{
  "bias": "none",
  "qk_norm": false,
  "num_experts": 8,
  "wave_strides": [5, 4, 4, 2],
  "batch_size": 64,
  "adamw_weight_decay_other_params": 0.05
}
Rows from block 5, named by matrix and row number. Rows with one number belong to one attention dimension. Each number is 128 + 24 x the weight over its row's rms, rounded and kept within 0 to 255. All counts start at 0. Numbers have three digits each. After the name is the row's rms in percent of the matrix's.
# q: attention query, key and value (stacked) (model.blocks.5.attn.qkv.weight, 720x256, the q third), inputs 192-255
# k: attention query, key and value (stacked) (model.blocks.5.attn.qkv.weight, 720x256, the k third), inputs 192-255
q.117 101:100131114123162146141130118160158134145096104156133130138106151151118097142113110134116169109164138134088109121132130112072184145113131154149095107122096143105145169123131168142154133128133098
k.117 103:125131149138112136183117145151158099078099110113185100154115090100146110083128089136084160162146139151133131111169165120146119119109134124118119145151107157135102113116177141126113156113187139
q.118 100:122127158123087127135120139143112129106123152080129127113165134112147083133125166112129143141166089142129114122140104129104156144136125120107131130138123121135140129134147133145164142078120111
k.118 104:135137102131102112119124093142137134118133118081136129144155135123147146162113157106135132076118154110096126156137137111157152110150130157143113142129141132149103140162075100107138123119131131
q.119 103:139133129159120105115113108146104148154117123148114119086149101130139163096107124146112158172159132098157123165077100116157169109185138125144164139161110150133165111152144142124113137090113140
k.119 103:159099101126142128147140131140101168130135097118173127139164130141101104134148130135063098126122087124108137090129141136143142143109127094126110085098122139181174158119112108140135112116113159
q.120 100:135119133126145159136152110102132147140124105122104147108157092128099140113139096126131146109110104149108152113141119148127131133131136089114146105083134130099126149155140164125176141119110150
k.120 102:106094152139122124127123125110148152068168142147112105117132116140129129119096106112121148119146084165157101094198146149154096157123148087110125153170136150120148104162143151097139150119144172
q.121 100:107108113096095154115142143095160161108158126118106117103086109092097144110133141082109093121141088192131148147108120105117155123108136150159133120120166149143148171116113122120198138113117123
k.121 100:055146144146160124119115100142111146101161118149102096130110134137091211182112120145131109100137130130110139091144126152117095119115081116147155106134104072140139155134129129139123170102176143
q.122 095:147070151114118115078107129165146130096112136140130141150179178129087101137113118110136131165144136134105128120117134132105128094144077139092116102102117114130109143131083121146141125094139146
k.122 099:149146123171133093117143137105152164117133145150156150150137133087096107135150151157158181097139103111146130143079105114127128100133120123161135126119161105186121145153131098154126138133149147
q.123 110:105103119167146169094128116141146134144140120078144148105147102137128126085115199143095119115163127118099072120116135129182151142155087133114131144163108157100164140106139188161112110129153158
k.123 108:170154108137117142122141105091110148132115119078130130136152125113115122125118149151134134105119141134124129160083112040141133137144169127153108141097157149126152138137119097121111131089104143
q.124 098:123088135126137104125177096133156138157122138121158138104100123132154166122112144117139127138148119131102171140118128141102110112162124132122135137130083087119119106131152131124173147114167149
k.124 103:128152115130133169153123128124125128113073061111152138113139148104157105114108153113146155090152101133168117119082128082129143151147141117122098124111131113123140136131135141130129136121098119
q.125 100:127150121126162138166163120139161118120090138166122138110120156138135107115132086124140117068117145167130132136145146120114148181106104106129108123174128121172109095121165104106093109139153138
k.125 102:110126112145110129127048143076151119112091107124091152134123111169128175142128080123133143156114160125147097118081124153142125117112127146112137161159131134056113119102183137169110139144085128
q.126 100:110110129119159102202158112138100114147137185125160119106150143153122131132153105110135126137143109096133129099138112142131134091127115116093149124108089111097133137134131174155131105135121099
k.126 101:136162154150149113152139123150090127143122142110146097128112172133124129133121183099149115061086125142130081159153121158129124111122150160097127136102165133153137134119133139126149109111122149
q.127 104:139125113130151114116149128103138137095121178122144143171119137109161157112098076136110138164144141172145108148103081159121143177128108124129148090154112093123139133095165140138137134175140122
k.127 106:115125157151111146138122130083142152123149096092135138101131161160136142161112083130098148127153133128107134128159109160116099094145123141129055154159215149157125152118107062147144086118081141
q.128 101:136171096094124147135138135139136153132121122072133135145144127126159120148128085164101171132119114145150111131117165218112112201153109154142144106156124095137129172139105148130119106140119118
k.128 096:113115156154122133111107099104132170099144103129097125082120159136112149126141125102122111146142156145148122087117160095163138109143108147084081114099135123120063133111134173121138118131126155
q.129 103:112124119143163149105159112110142167115102126105112148127118111157143096202126161130145131111117186135149134116125102136152187160118098113142111130112142138122126144178093169126117154136133150
k.129 097:157107126126145144096142103108106131134166150119159131134106133116110124103118101123104129125139063149138138145119097090135134065150129117159131125178133132129087095125078132112159129160129120
q.130 095:161121147083108105147146145119095099124129144152106098165147143113127131107115083132162148151131124097120132131169143105140113108125104157125139129147150120110159153158118125095097133068119113
k.130 100:142141114132123110121123128190191138155121160151121142109151149145131132135125094104132144126146098162090143155109094104111119114136142103116147110128147132126135123079164092093122122139105110
q.131 102:118109141142131122121177142146076170103100127103083127120094140120115093127099153138143132145078130136147149128108161096147141137109152139105107104101150180135118118159145123084115181133116090
k.131 105:131103155145121128122112145135108158093150191154112088156157147149121109101103155090128131148130091137140131117099083162125145147114146166125134136134130096102093112105119136105136134153103096
q.132 095:105149163146126154097107145128141121161109100121107100136131098100153116148130179141148116143149095129141103156131099185145136122169122141150137142158091117112120165197129140125099191122174142
k.132 100:148098129094112112151139161137090135121177142105126156133126135119125109112100134148125111089172114133164109075138121118141172112132125149130098129137129172129110102094118131093158135125134136
q.133 099:090129126123182111065116149158173083167122116123117078099151116170117074137101152108070141157142190133157112135111149167131151122105149145080156073129166123141123124131116125100104105117145108
k.133 107:179127102103112141115094151107121170120136125168124147171140078118096129144153126139130108066107135162133114140116154113111171105104126133179139135114130146162156131084134119110145089092131157
q.134 092:133146135131119120105157144159135147136110144122136099101149124113108140145113129134127114123083133140089073123125185082103155156136144150148115111142144141164113131115108097096156130160114148
k.134 091:103125117151096140120106122152116110123094131133126086099140111116085133125127108140142118153105126159139152168122149188134099123096102127114141111155118125119136144105082098138134122148133131
q.135 100:119132136083166114117139117109111144136107129135138126146159142135102133156157129121105096118142131124126142148128136156105147123125133157171099123127114167128117118135093088144096126161141136
k.135 097:124110086172134084132132131115150104099125130099145145088077139132109121080097160113104148145124114147084125105135101115110148105128179092137118115203094141150094097118151130121110128156093110
q.136 098:165136104146134162148144077150155127118082148139150116143068140134138144136093123123131124136146148164159138101119098083157152148114131088149116142123138134104124105118140087176107130138115129
k.136 095:137104144134160141164125118151113098105124124117125117102134157112124149130118107166115188189110122121107142089149080143116135113161118089108120134163091123153143143120151086107122147161115106
q.137 100:131094133114107149121136095147132124103166178151100135135113135123167126089154117142110110153130143150124110150131152161118137097114158152148138191124091109143139092118084157182161132116117135
k.137 099:116137125127116109142113123108115121127175143129101102157107106139151113169180167154124113096095106149122123130128138052094143111133146123133122148134072155123130118116135061101135139142118131
q.138 101:090129137090136147125174119146111171116104118146089127146147131142126118114167137161120158089133133130162124138158200116138129138159102175108156133138124147108102198115099148111186090167098101
k.138 102:143090139143095129135080133102113146147136123162171126124136150135118120116062103103134142107102186133122119084145167141155123138160143124102149106118133087118145064147112125142131157129152162
q.139 098:092125187137106109117128172120108112111159100101143142135118118113087113073133170129119082130126088151142100157144147124176099136086134122138133139145135124144151115166088135127133126111131064
k.139 100:128139097123110175139131176121105144120099131133134137151130146126145112153107109145131099119107168119142147154104108114147162082113131148126113167117162159125105114097140142167101134099157143
q.140 096:184134117135116148110131110123146108133124129121118121136142125147142094133144113167109103130138107130162117127116147145130109119123160105161134138114093099108176086156169118177174120140123159
k.140 099:098097086096114184147139129132140075123129104171128162158148128130144114110129151098077167131146143095133144132158152122126125144117121113117079146162109123124105145145128118141111106133127139
q.141 100:147147136159148121086118110097072112108133111127128110165112140108103139149117137168174175107113091164155134128185117117139129122138118108125101140145137168150126130136151162147139153119139136
k.141 094:139114065132104110162154130145169121137178121125108147115204164129161133154154093123090162133125113132110148163115130165183089144093115100135121168188129161143108063173131099127121154130149122
q.142 092:143123141143142131113124108104151144121146137146123158125127142124162142152123111131137163150119125145160110138114076119111100126122146145120110147061122108169084144136165102120138141116162099
k.142 096:152143147123156130159184135139168146111124114115113079107128189122108110121148099115057111156148131106164147142115129187128128147156157162121126096130097146126124139105123112098159132137129142
q.143 097:113137150130153121127118100127165147134125093130100120142106125159141152144113098102125130129125086104150111149140086190111099157104127152159116057108142149109140142137122097107120084097120138
k.143 095:132100117130115131102131138138096184104161175133170120128148132124125147152154135153096128101164132102139104128104098143116160078174147108112139161116125128099121163149104080087111155128113181
q.144 088:121107054136125152125097152093110110178099133139102134163128126083121155121126110163189138129097093138124153187082137139103117148129117168080089170134130152139090106123131144116118109139120124
k.144 089:185130134140145140133150163160150150139063110080114154133123152128151139129124145113114153150143133060144120105129147143105144139124120124148180131130121116107124140144097155138089135106132099
q.145 103:155131148143097112117133154121152132097147124126121130119087121112130173122107105143130115113124130091165128127120098121160130080128151116101096132175115126140118119129116156153135170137120146
k.145 110:106153151148128138109152144124161109122130099110108102092178080116130153146127138133150152092116136131116143135063112130150129148125098166151095173097160123122142076142100106133112134116126145
q.146 099:123124123104128122090128133135162115135112132127123151167174118114141076114131113087099126084124132094141131104141129102120129155139105110154147080127135223141137116143106131125145150102107098
k.146 102:149111127118127090142157090166147144121175138115128123067135216106136113107133114105096144132146149101154144101118096113144114135145164091115085143127149108149152143099132102132136142143181157
q.147 100:135144166130149126073196096132110114130125109161118141110097120165098120107147155108116089133076141096110073138102121125145143110137112153119128126071138103138109092150143094114159119107105140
k.147 106:109144108165085151100120149098169148132139202109136101129122147117123146131137162101132138150095156103123153107127141175100153110142070139112149117119134117151110110091136097134128118124118124
q.148 094:142146110136129114103166152116110149181094097118171117093141089158129117086125192171167141160109114111134129076117117120110142134152134101145151109194108153106097127127123117105157107133162149
k.148 092:182132168135131165130108104119132098140155138151124113139141130080086085143149130138093116112105097138173066109130161149153122117113113105091136114131119128110111137141141129137154114131174116
q.149 105:114150165128123119144102145122126092161166107117117141162139127108145118080134173131101134114150127102104109122170120121131116112106147154130093156150135161138077104128138111139115175144134185
k.149 104:109116147128133092118116124145097112160174106133136130143146136116097119161138175149165142122171098118107121140148127165087083111141127180123062142146099094155130122159120128109098096117140162
q.150 098:122150154108127148162160103123191160097133151125112115128106141119177122130107105119082147086117134116202139122113113092148161146103121089111130078135149156099145123116095140119160113165065132
k.150 095:061128138136160185166130127127179105107138157123135127129134139126113104115116118121126097181166129143138155139124129140086156198149091125093106136137085099123150135123140148130150147137174145
q.151 098:131125116121129149148153154141123118113128117132180134123146091146125132164111122124162155159094144129141124124114061102143125124154144158145127111137148113093122123152159074152133136126149136
k.151 096:135103190162100130110091105139112117113109093143123123162146133132119153180113087097128129111102116098118148111127105128131094102114155128157141097116140100134119113150112129120167144142129106
q.152 100:104116110133155108129133149150137149106126171146141114128100105120114159121106148136126138146142174134132144120149110062172124114153133121114098101138087154121135162153149167133113164165167135
k.152 103:158132113144123165117135107119115100122128123094107126163148128156119162140196122161144174120118100151121099101141061105153144126140136140106113082157129131105145123118145113131140093164129138
q.153 105:128186120085112105138164128096133115168109116159123106117115114115133156104141107142158077149141139115170137137138157113130090165127130152094156128144142131132143138153154145143139167106102105
k.153 102:138118153146130145112115157133154176132146086135123142107154115114115163151128135109124167129105130083174156066096139121134161137125112134154146132134108125127159112103183121173157102108091119
q.154 090:136107150136159143142148110115135146131118115069111127171115118166187129135104105131091131145103133108144080138096126134117148135162129143100150156127155153145179156130130122143103127177124115
k.154 090:137082143124147076117151127154116133092103092135144161128106072101120113157119155173183143165130087086130133114131164116083138155148120148131101169110116122100127162146116141108147142135131134
q.155 095:167148143108126119145132159143141085111134146137069129127132093141114158114117119097119114110096137154092118103114126110120144090184126107141124126148094132109114122117168152121120162172117184
k.155 099:152109147129131161138113176119116123136154101170081134163151111154147103152132141169128130107135120161081133140094103085107127142112085108131101158140107141099127133111114123104102086153129116
q.156 103:147127115101139105140104121162139115103137153167126108109109133134144132127162123093129168145134131188134113109136134145120112118096107145139146083087136110121105141132138118109126169095131138
k.156 103:155128160108134170103109119127114127141197137119154131124132125121113128123121131119120074112112132127110149119143120124128144100103064127133134152150143140109119149149149111127094111175150154
q.157 090:119142130064130111119131153104123086106115101168079171147152149132158120127140138138085140134127134096113081115134110128132160109110140159137115144140122153109131137111147114150157116080097156
k.157 091:147099121160108163130119134131185111183176145125139143141129131158124103137135153134138145102139167126098142151143105152079120095133096133105095136137074118091093167154130149128140151117153099
q.158 096:175096163075095136123139153140154116141108113133140111123104135085170135148116144159147073133110123162136116105174135094106142177140111152156127151146143138127153126146155163116108103123134135
k.158 095:158080127153131114144152114109117108151165143104160145150133138136089114133150113108141156134146103126140115135133127150103146129090143115130133113142150154139116130095123108114130125125154113
q.159 102:111104133149127183153166082120094123169123113121133117140089117152091125153119127148125095130114120108136168179091138138155141140133138097134087177157121150099123130070133131130108140128144180
k.159 106:095140137103089127125126148078117146108124098165116150121104165121114135126063143120148113199105120135152124132088122091126099157147135141144154125137138112099132150121080136085153155153100140
q.160 102:105133165131128132137131097143109131152167185166091137086136143157088091107154072124162127139125153131142126104129152117166152144173168116124132117104155122143164106151151130124131108120138159
k.160 098:166110112150140128127151141108135104145116108134163163139160099168160138107108130147146171093149120145156153119137149123109137096123095151116144099132151131126152141106131127088112074095061100
q.161 108:122143101103114136121140101129104173135121140134132118111184141132120119142161175126163131123140102136120144139099136161106146111120138112148161123156142103154148175109130103075128109164140140
k.161 109:125068096160105164129164137135113138124093145149072082118130122126154127165151134090116159086124102145171096137144161157170108163065102135157149150133093148124127110123116159140097113124104122
q.162 098:134131165113112127143113174130136122104125166110103119107140111127096114157132102120137115123136143131113150131130098119139135139135108141112131107106153113127103162200107113147083140081104139
k.162 104:152109092151137141151137175110162133158120128092142121162121138144147118104134107136110118094119128078178151116114113122112169124164120106088095122163043102105128143143133124149131125135099070
q.163 103:147096101121128139117149094129141113168131128133142148133082094114191067138190129111128155164145106140152101152141127118155143129198139117150134133134168112135168108137120163136146155106140124
k.163 107:182101103151085126128111110126158151106077124083158136128100135141099160101118109126086163106137123110127099110128159142125097076092198122163071129138150117116159155135116200153134147139122109
q.164 100:141142168143151200148122102178128081125133108139155122159153121159076082114163082132101128156178097108100144115155098168107082134126098171119163143136153098174166142176111126124116106174169117
k.164 107:139097093088101099099138090134118085114131099135079141149095136122131178188141147114157081085117144128129141108137137163096089079146121138095192096097147110105128131110101173090131110112120138
q.165 104:128080127145137134110112141070137145153132118115094135172123138135163139158127127118132127153145115158122090151110136136109115102159130162108130166101126132116126132105140138105110113128112112
k.165 098:136158171108155101160182175145168108092099124154133158106119154170099118129120126180112179137143104131095134124101162105085126109158174109159099114162132083109092131130167132148112130139119103
q.166 102:125136105114116115163102119152142097147143124164108112159103130132102161186132122080109118130136122116129159120150200109127104131093182132131099096123143140121084113121144151120117152140147093
k.166 106:059129129131120140108094145154119142113126080105089136100158126104127142132138144127128095122127135126155140140128162113110109144092096171136148117131147148123080159150129119143141167122144163
q.167 102:093171135143130157107108112113125125123112150157132105077169143112094137094136108084138116114108134099094137100153145100128146074155117114108127115143126116152101141114154109111133124156137158
k.167 103:093122134145079115153130134101124108093151067128117120158186097106165118098123127120127153135133077116146142128103141134149123144150123125144182128170165134160173126159120160138126138067133112
q.168 102:132158151130131097132123189112129139151166130158141099094171154144159126122131115102164100103164113171107158139107111137129154124131082150141126139115101113154132131176118123153154131120137122
k.168 094:143151093164131121169119076097157095127132137163141125138147156139112122114105079125135123127142121102085169130095119107125139168116156107120173110097096136149091135113088118132119099175127184
q.169 098:154096078138111097142110116184165126097113151151132143095154114137114089124139113102120111130130143147134155117140116093170123112109101122130148146108099167105101096104116097111155081135130149
k.169 099:112128105126160102162139064147122092183123131085126136119154166134096113097136146081106065141088089151157110138124098128129146113107131100134100084073119125107109161128159121138164192131126160
q.170 108:157122142081122137122080120138124140068174144121090148112116155122159155145133147132161143096112139095127134136071142098093109157141131126093138143119140114110101125111150147146145094162143097
k.170 102:124051167142142119122122110088127155118139130142158147109135120160082081090161121137092079134079143131152151110113159140108131102163122106125123121122124140119128118137102120141132153132070159
q.171 092:087123149139093108148119085102172131096124146131106144159190167099119172114131088167098092090108105120129159128120124154105110153107171097146087118155150095097116103138100155135147087153135139
k.171 093:141101123115121151176138117154147168111102126125126154176100137111160116129124128127147109138137098128145158156127120123086116127143113090151088159131117109124156093147099135128146129098123099
q.172 103:103164154113139160099141179068105103148106161097082128093148138119148123149124127112159163122088123115157132123103166138137165122123102149091150085157129132120108145116167103137156152135118096
k.172 102:124126135171133127126114130145118143110220119135129112150096105099132123134114082103138117144134141141135076108126088144167119142130125132125161145131127118132112132109122111169142129106129120
q.173 094:134126171133165170150131088145112146124116132082123138136081143154113088155143175113126165119129111125133177147125170160122118112131186158118126174152085124158106154102122110135089113139121183
k.173 096:135102140115149120131124154127162135111137134110150118133113141129076182152096120139127138119146120138135119129134125076111096133102117151147135143139128096126174144132156154143162124056146170
q.174 107:111169142128149129173159097148121112169130125164164158161123141124127127112122092134104157118116113136139166082141091116111100108098132154100180118136109170163108138145115168130126134111120142
k.174 111:156124110129116098119088135125136124136131059135159098151172085121128143091114127085099141117136126132151160116119134154139126091151084139100152109123169105128192166098134173091138148115198167
q.175 099:117135156072120131083162149125116142115107144109142136152118149158121131144154119139145109138115115137119105123136174128182134109139114186103125129111127094131123084169111100149100149086109162
k.175 098:135085119121120139120093111087172137142140117097123118114137116156154147156137123146139100115145142106124145126134145104128150119143117115172139154140117101134113162126100168113112159086138133
q.176 106:117150103120124112104121127139115104103147131146102103154109160103091103113156101147128084098124136171142134157124143161120140135129086133073081126118101136112116152147112115134127105120144149
k.176 097:116116100132108129107144121130098120109093131103145112153101129143138141089139152106118100109138130135154087110109113118142112167195090106096114134110099128119180135096130104112089113129093128
q.177 104:101134126140112118122171125148078145147138133145115102111125117176078090119112066123118136120137168143140106131141133123186128133104168145105129119126128115148151132105116138123077089099112080
k.177 105:126142117128114121106122161163082093161133113160075153102095122149177140135163150087128151115123136118122114167147109146087124125122103149106145122152154077180154165137111135068136132132080109
q.178 101:144109125134150151137125144124141171113157157111110152141106142136160101088149147089159112127148122107143122124160157130148144158129176061127118113136137109108150131141156121117101152136119118
k.178 098:157135148124139106151115097143113102115110140109147148122170119095124142119100146153141120116139165122124117171081126129108134148118111116131090137078132114121165102132113147139111112083124156
q.179 100:129143121131123156133154157097142125125142108092126154129113132124156120136117134125076178146100165122131115119144143123168110138144142094145065165157129137101086128138072134126133106113111115
k.179 097:124143172100087156096125145166132129100102134112160120139129120147085144138190129133127112146146099117090123106144098124138150139129186136156113150109109131126089126150090142133142110136111106
q.180 096:095120113142136105138142137129102086116104144153131176139082135134088061112130115117126144150143132088127092127143140111157146115132137128106147154108084111130122108168151121115144098111079161
k.180 096:128084110137102133095110134122111154145104115126128139145122159135087206122095113155048150098124090127109117165145143093105121103104110122112114112091122084155149169109095137098122148121112125
q.181 092:104121139104134134102127111127087127154105131107119097131154135124134154153153145125162130098095134178143160144148124115085111110149146113168141111141121176126149137155100123142110130136132166
k.181 092:134154118139147104127145138140153163122153182123086135167155103127108105118118138096115158155115124106144117080143124116174107171085143104146129123154116157130121143136121177103138111091122144
q.182 095:161129136107097136118081123107093119110153103128130115077133107127126154125113132124076112125165098127139143118106119154082107144115133100060139191127118098116095134140103167141145163152127126
k.182 097:088180159087103126133087172141110104139183139088147139173120101105120141138124140133147167105077111126121139142113164150086141152134139133095127115118102090146142110106134155126124101104136141
q.183 096:120180150065084087153140148168130105091116110162150138121080140128120134127104134137116141137109142170113098134089104134152150131106095144161115078150132099130118130151100139142109144140146119
k.183 095:096106135111143169145137141151178144097112114115159153126132130134142119124120143116142113093124132137139132190149144162140151153159152094126094162103118138063165120101106099181118097120122103
q.184 102:124099157093126114155137157161131105135151107137128138111151156120173132110132103144111126145094122102148097164123131109110091143125153073139121123150150169169141098116133163124098135112097135
k.184 097:076145107143156108106155137160125147138115115125127119117137130144133137103149191175145154131126158121116129137137070123118125156099122097113110149132078140107152139113088096110119186117103136
q.185 091:099059117154096121168157114174147162124111147139120142140098140148135122103121132111097114151101140121104106114113102094160124135121113094131131102125159148149084104095104128111122183089151113
k.185 094:162137137118108146119150101109133085150100150124139139139133148177089108137120098099145109158133154104123115136080161142143076091198134135174115094144172077151146075131098101112163104102135144
q.186 107:131133125121166123095112127193134126121102146128139140126134120092122108145119124142128126139158139132059150126166102111109113103157142125138102077124085129130123116108156114143112070157122146
k.186 108:123126112189106102130160090140112149134098125109102110132063188146093107142162141108153136114129110135111164183135064089102130052117134127120124119126114122092108122121131134116103094141100111
q.187 097:174148130112115158114121162165108123116083134133118096122125150108127166124126125161092108081143139098110135114141166140102114139163088115133112107142139116142088095093132129152143116154124180
k.187 105:096157138149130119151083093116097111132152138092135142130176089134112136170151108096144117154169082171215109161121101161124107193092136127137108133150120118121079129176081140126104144142107113
q.188 105:137124118131103128180129170115144095140140133169075122137061144137100137113139107113112139111122139165118158085170133135148137091168191131154104137143127104156143123121142088134131138149155163
k.188 096:172142159160123120109113126152133134134101126154134151131156079168111186132116147172133151120149185093157127111070121115115118138151095112152118133124116182181127112177123095138133075168129157
q.189 100:122167130136107137120117136118093122157131125139101130126155123091125099126117138137100104110114112136119151145141127114159113103144128094101109134120153137163174091096103156147128108109108173
k.189 100:162108130138170114129083139111119140125121194122134094133135118144156128110122131162131117140107156119126136137127160120152177133134127163059152119151084117148165130140135163130116146156146165
q.190 099:145172143130169112107130107196147112119141097145161116145133147097132080075099131095131112135132132122086125112139151105135111099136120164127125141073115119145094175138128109136129134123146108
k.190 107:115108105139081126125134090141112111119112147106123132156154128119085133162170124105076115128128141109152091120118116136120108088123173109083122122141125149148131135124159120150153139112140144
q.191 112:104154129127051156097108185102112125117108096140125093169135079158104127146111095157101200122094133139153110095119143140142138082096129129101131146119062193107109132138121150131155117120135120
k.191 110:129117106109126121155109145164122144130139123127146127104096127148092123089136159135095115116178133135127139122124146119140160127162083125101109131203100102126111141138135132135148119124088148
q.192 088:156109124136135142160189146117101115163126119127166094099135165103124141152142112129146126132158151160151126103147103122123105132148129152132071105131129102137149123164090113124105121177137115
k.192 086:087095109122140125088098151132118114150129111120163107162142136125133138133158188130114094163166167143130129141140156089124153117181127103126131060112167141098138141141157145128073102119114125
q.193 085:155110083111159097114119118117158095144130130109158080109172137126104077161100115138115122137112137109145122158186122151119135135134105117142125102106143085193117148125128167093103144131134112
k.193 090:119102101127129098089088161145161139093131141168133156129168132116121159116154193138135132149148138166173116143120100096112104094113097150078155110142147120107141138132141101128143134111099150
q.194 098:084170089110177132135165140149090162132143125138193122119163123153154099137148138138148130134112118117141097109089081081132120154107123082144135156114093133118051116111131121108125172172157157
k.194 096:142107117164100081125171122115120144143155076097137110116157091137103102117101119147128126173152149122094142117104111144090146113110125139121133126127128146110118131122113128184120141121136146
q.195 104:063082128122174172151175117097097161151123084126127108131174120136128071135109124113121172086129115124152143120126139151083103116113113144213108132093117133136139119114126129098155183136162107
k.195 104:151178123118078144117122114121118110148136167133133155125147118102129122125128119146091121108159129140113139112119151113156135148164139120139084170156098085135158142093159100160065104105116139
q.196 096:137129099112104108082113056120164084095163130131124167096128156146137095151138102147143092102089190084141159123148125088149108115145099105117135155108166147098151137118125137137165110123151102
k.196 098:121125149150125106093147124151142136181096075100197106171124101135144172162113142165117157158122159097124130190105111098145069136089125139093147127148141169126143109128156105137122122166107132
q.197 100:115133123132093203100074147114117136136123143110149174117140119064127117114175146112129106089136137143177143085111094122055095114143176077132130168159125130097182123117157131133106140156142149
k.197 105:148143099143135082113158107142132140128109143156149098178107118125107139098128138146116084129153128139120166101166109129149138142151124160125120129122081098153151132154130106107131157111127151
q.198 100:137145127130175138094128158153125133113138155132126098135141162080123141126147140139124156129131089122129143126117120143139126097109113128151105119125073123153147114138130121139142121086154148
k.198 103:128100130113158117113104128086108103115154089136103074152113146169159122127130139123160138097143103153121111133088168164136110114115117133166149111147090103099071134140121132110059102129087106
q.199 097:132121089081153087148094084119098148155098060113147088144146138126118098158164108131157115120112122185121164119096115105142125110157112120149099117143128119140133177116101116120091183169146184
k.199 097:115160121084093121119117125131115105118150126124102138130124125115111169133150106130166122139154147129134163102157149074137095122150115146151110115114090189133176089119135125160101164123139071
q.200 099:176123156107120094124086098110120082125138123101085118193118121090159182109145126129109121105193160140074131093132148129120153119126097140112117153132113153127149126094155086166105115162118115
k.200 098:147134153150099128112142138114111137065072143171093144098130136131127115134153102114095143124111157155103160102110119104105144126131180142109121099134080150149096125133115115154131157109084120
q.201 101:141134145120115174153152133107170140130112100119122148155104121161130118079124159111164123112129096104094092183194170139153109093136109114126125117133117147123100104132161134070113144163136120
k.201 099:184123107163113113121138103109111162146122107100178117136137059137176121136093114129115152149126162144111086136097135096109081142183129177155112133147118147136130140107112134145130130069165123
q.202 097:136136115151138116140125143183128116115099115158110101114123128133120165122110136105121142116134110156100150145180138157133139128135116108129135143108099170078120154114134117165083116084128095
k.202 093:150137139172129100147142131114122128147147135128127171103124117165126095169169121145112124078125144128096123100159115121140121104151133140127130142121125105150131153138115109114114130150117139
q.203 097:144162098132120087165124106161100155115111095114095120125121170135143121084131109159139171106095133132119118146126129106139134147156146129172130121127117103118108141149094124094112107124118148
k.203 096:124075130132130157168130139117159162085103080136156160141175096109176113115130076082158131184161104106125124134119110114124064111164168120122125136136140157119089151126083151173112151168112154
q.204 096:090127116113098127096126164149125132136128175155143154122141101152133123101090165110152116186095120101115157125131142143132146142099124144129139116120143143132117171098153179152089122135120134
k.204 103:198111123123130113142158112129107146156133136091081118121093129107097132135084145156155119099153129136160109159116098109158120096137098168105083152161111108165137105142143105137147152109141125
q.205 104:113174127147121113117135153135082096117098140142086121160101149111130136132137143098131172149141168154147129125126125128144136138112066136092126143111126114092139107100124133085128169159145100
k.205 099:104113192140176098102132099117181125122121130123114100104161130073115137167124162122128133145151161103138164145139148175171106133148164117096142129157131170136130109130094161189134130131129134
q.206 096:148143139140088108188166107118129145136130131114154114134110114138124140131098144138096102184107117160154152128100122152110110114135132161152077116118129168116123142150184121088174110138125161
k.206 090:118110143118077097109127095102057117102087140128145122128091137149101109140157120131165137135105101148140130148146128114103087152089130133120149105112109081125146153109103117126087147119124162
q.207 105:174129113151062128131108136109169125149148129150127140137101116118128116141122145124130139100129116148063139125098119109147112148170103118124138108104111129173095110136096113141112124141100118
k.207 108:150125111162125132125124134084128139136178128143083169150131100155118127085148091151120131119120114123098080110121119123160104118132154122133115145144118116106117113150163138130137167168163154
q.208 103:119120105126105106133138101126152141120181098159131090138131135168114131144164160140104119132146136114165142150145112135143117127149132158148144064126177099125115118115113088082133119116132132
k.208 095:114171106156115160089112092134154117138108096095115111119153134128102150120109128059095131129136115147131116124159146124101108169121151141153143140162128168151111127133140120153132119117111157
q.209 105:102091175176120094155145122162111160163129087123140158141116134099106097144118146137093166098121117115116132130145152156138138107178138108100103137167112101106156101121098118093137115090117096
k.209 104:115147133143159174131057110131125125121093166150118120127128126122124187120127136153085110106154104100089094124114171122164142186099121089138092099126162103164150130108204127162206118173151064
q.210 102:156110133139096099107166156152107121113059170147122096142101104136124094081140144109104154159141132132125113108111140133149109109098140173183153119166126118135126124122077141136136143126126160
k.210 100:130120103100149129125089124095136167171156148131169120116113130162133142136113108158130091112147109148136120105147130098146138084165136098177142120101114129160135143160112117156123122145142150
q.211 096:132124109117076165125131127090146155099105093126150148084101117162117128148104118162109124127101154116128131140110108133140151138138123068165142130130098114183167143197107147086154121169138141
k.211 096:120114114117096069144152117129140090113102156132150137181125110116123146153106144133117180127128102148159103147107125107116115108121133139125146108099154098064140122091141118127117167050111180
q.212 099:138141119107139111090108161181089114158109084126132126107193157136146111143091103138124147135084157128160124149120158110137156130155075146140141143125139157105120128133134133135097136135181144
k.212 095:151154170107157143130126168170115114139161117152134105150129112143104135145104117066065174078152115146103063113147139106132131154124164164148166157147144136121100142135142106107160113157174156
q.213 099:157099128143140125120156143118150131195123131150166089108133123124151067138118144152144131096140139129161107124125098135083153144135172147117127113131111141101181129140089140141104099089124120
k.213 098:120083129150107189123143120097112151141131100146151125150154091107127154097098112119139135100109102076137094103116126121155151142133104114116137147105131112095108145170103122164168153138137077
q.214 098:119171168102128145111124169115106108109149084103120137091101107149115105122155152163137176179174140124150131159112134198140140146100120125069134157111168140160101124069092141145107161145117133
k.214 094:106106148107134136134169153157145125118097126135149120090139178168114130182132132116133116132063125111113174117142133130118152137092119085157137086140155137095129105111079156125152137104102136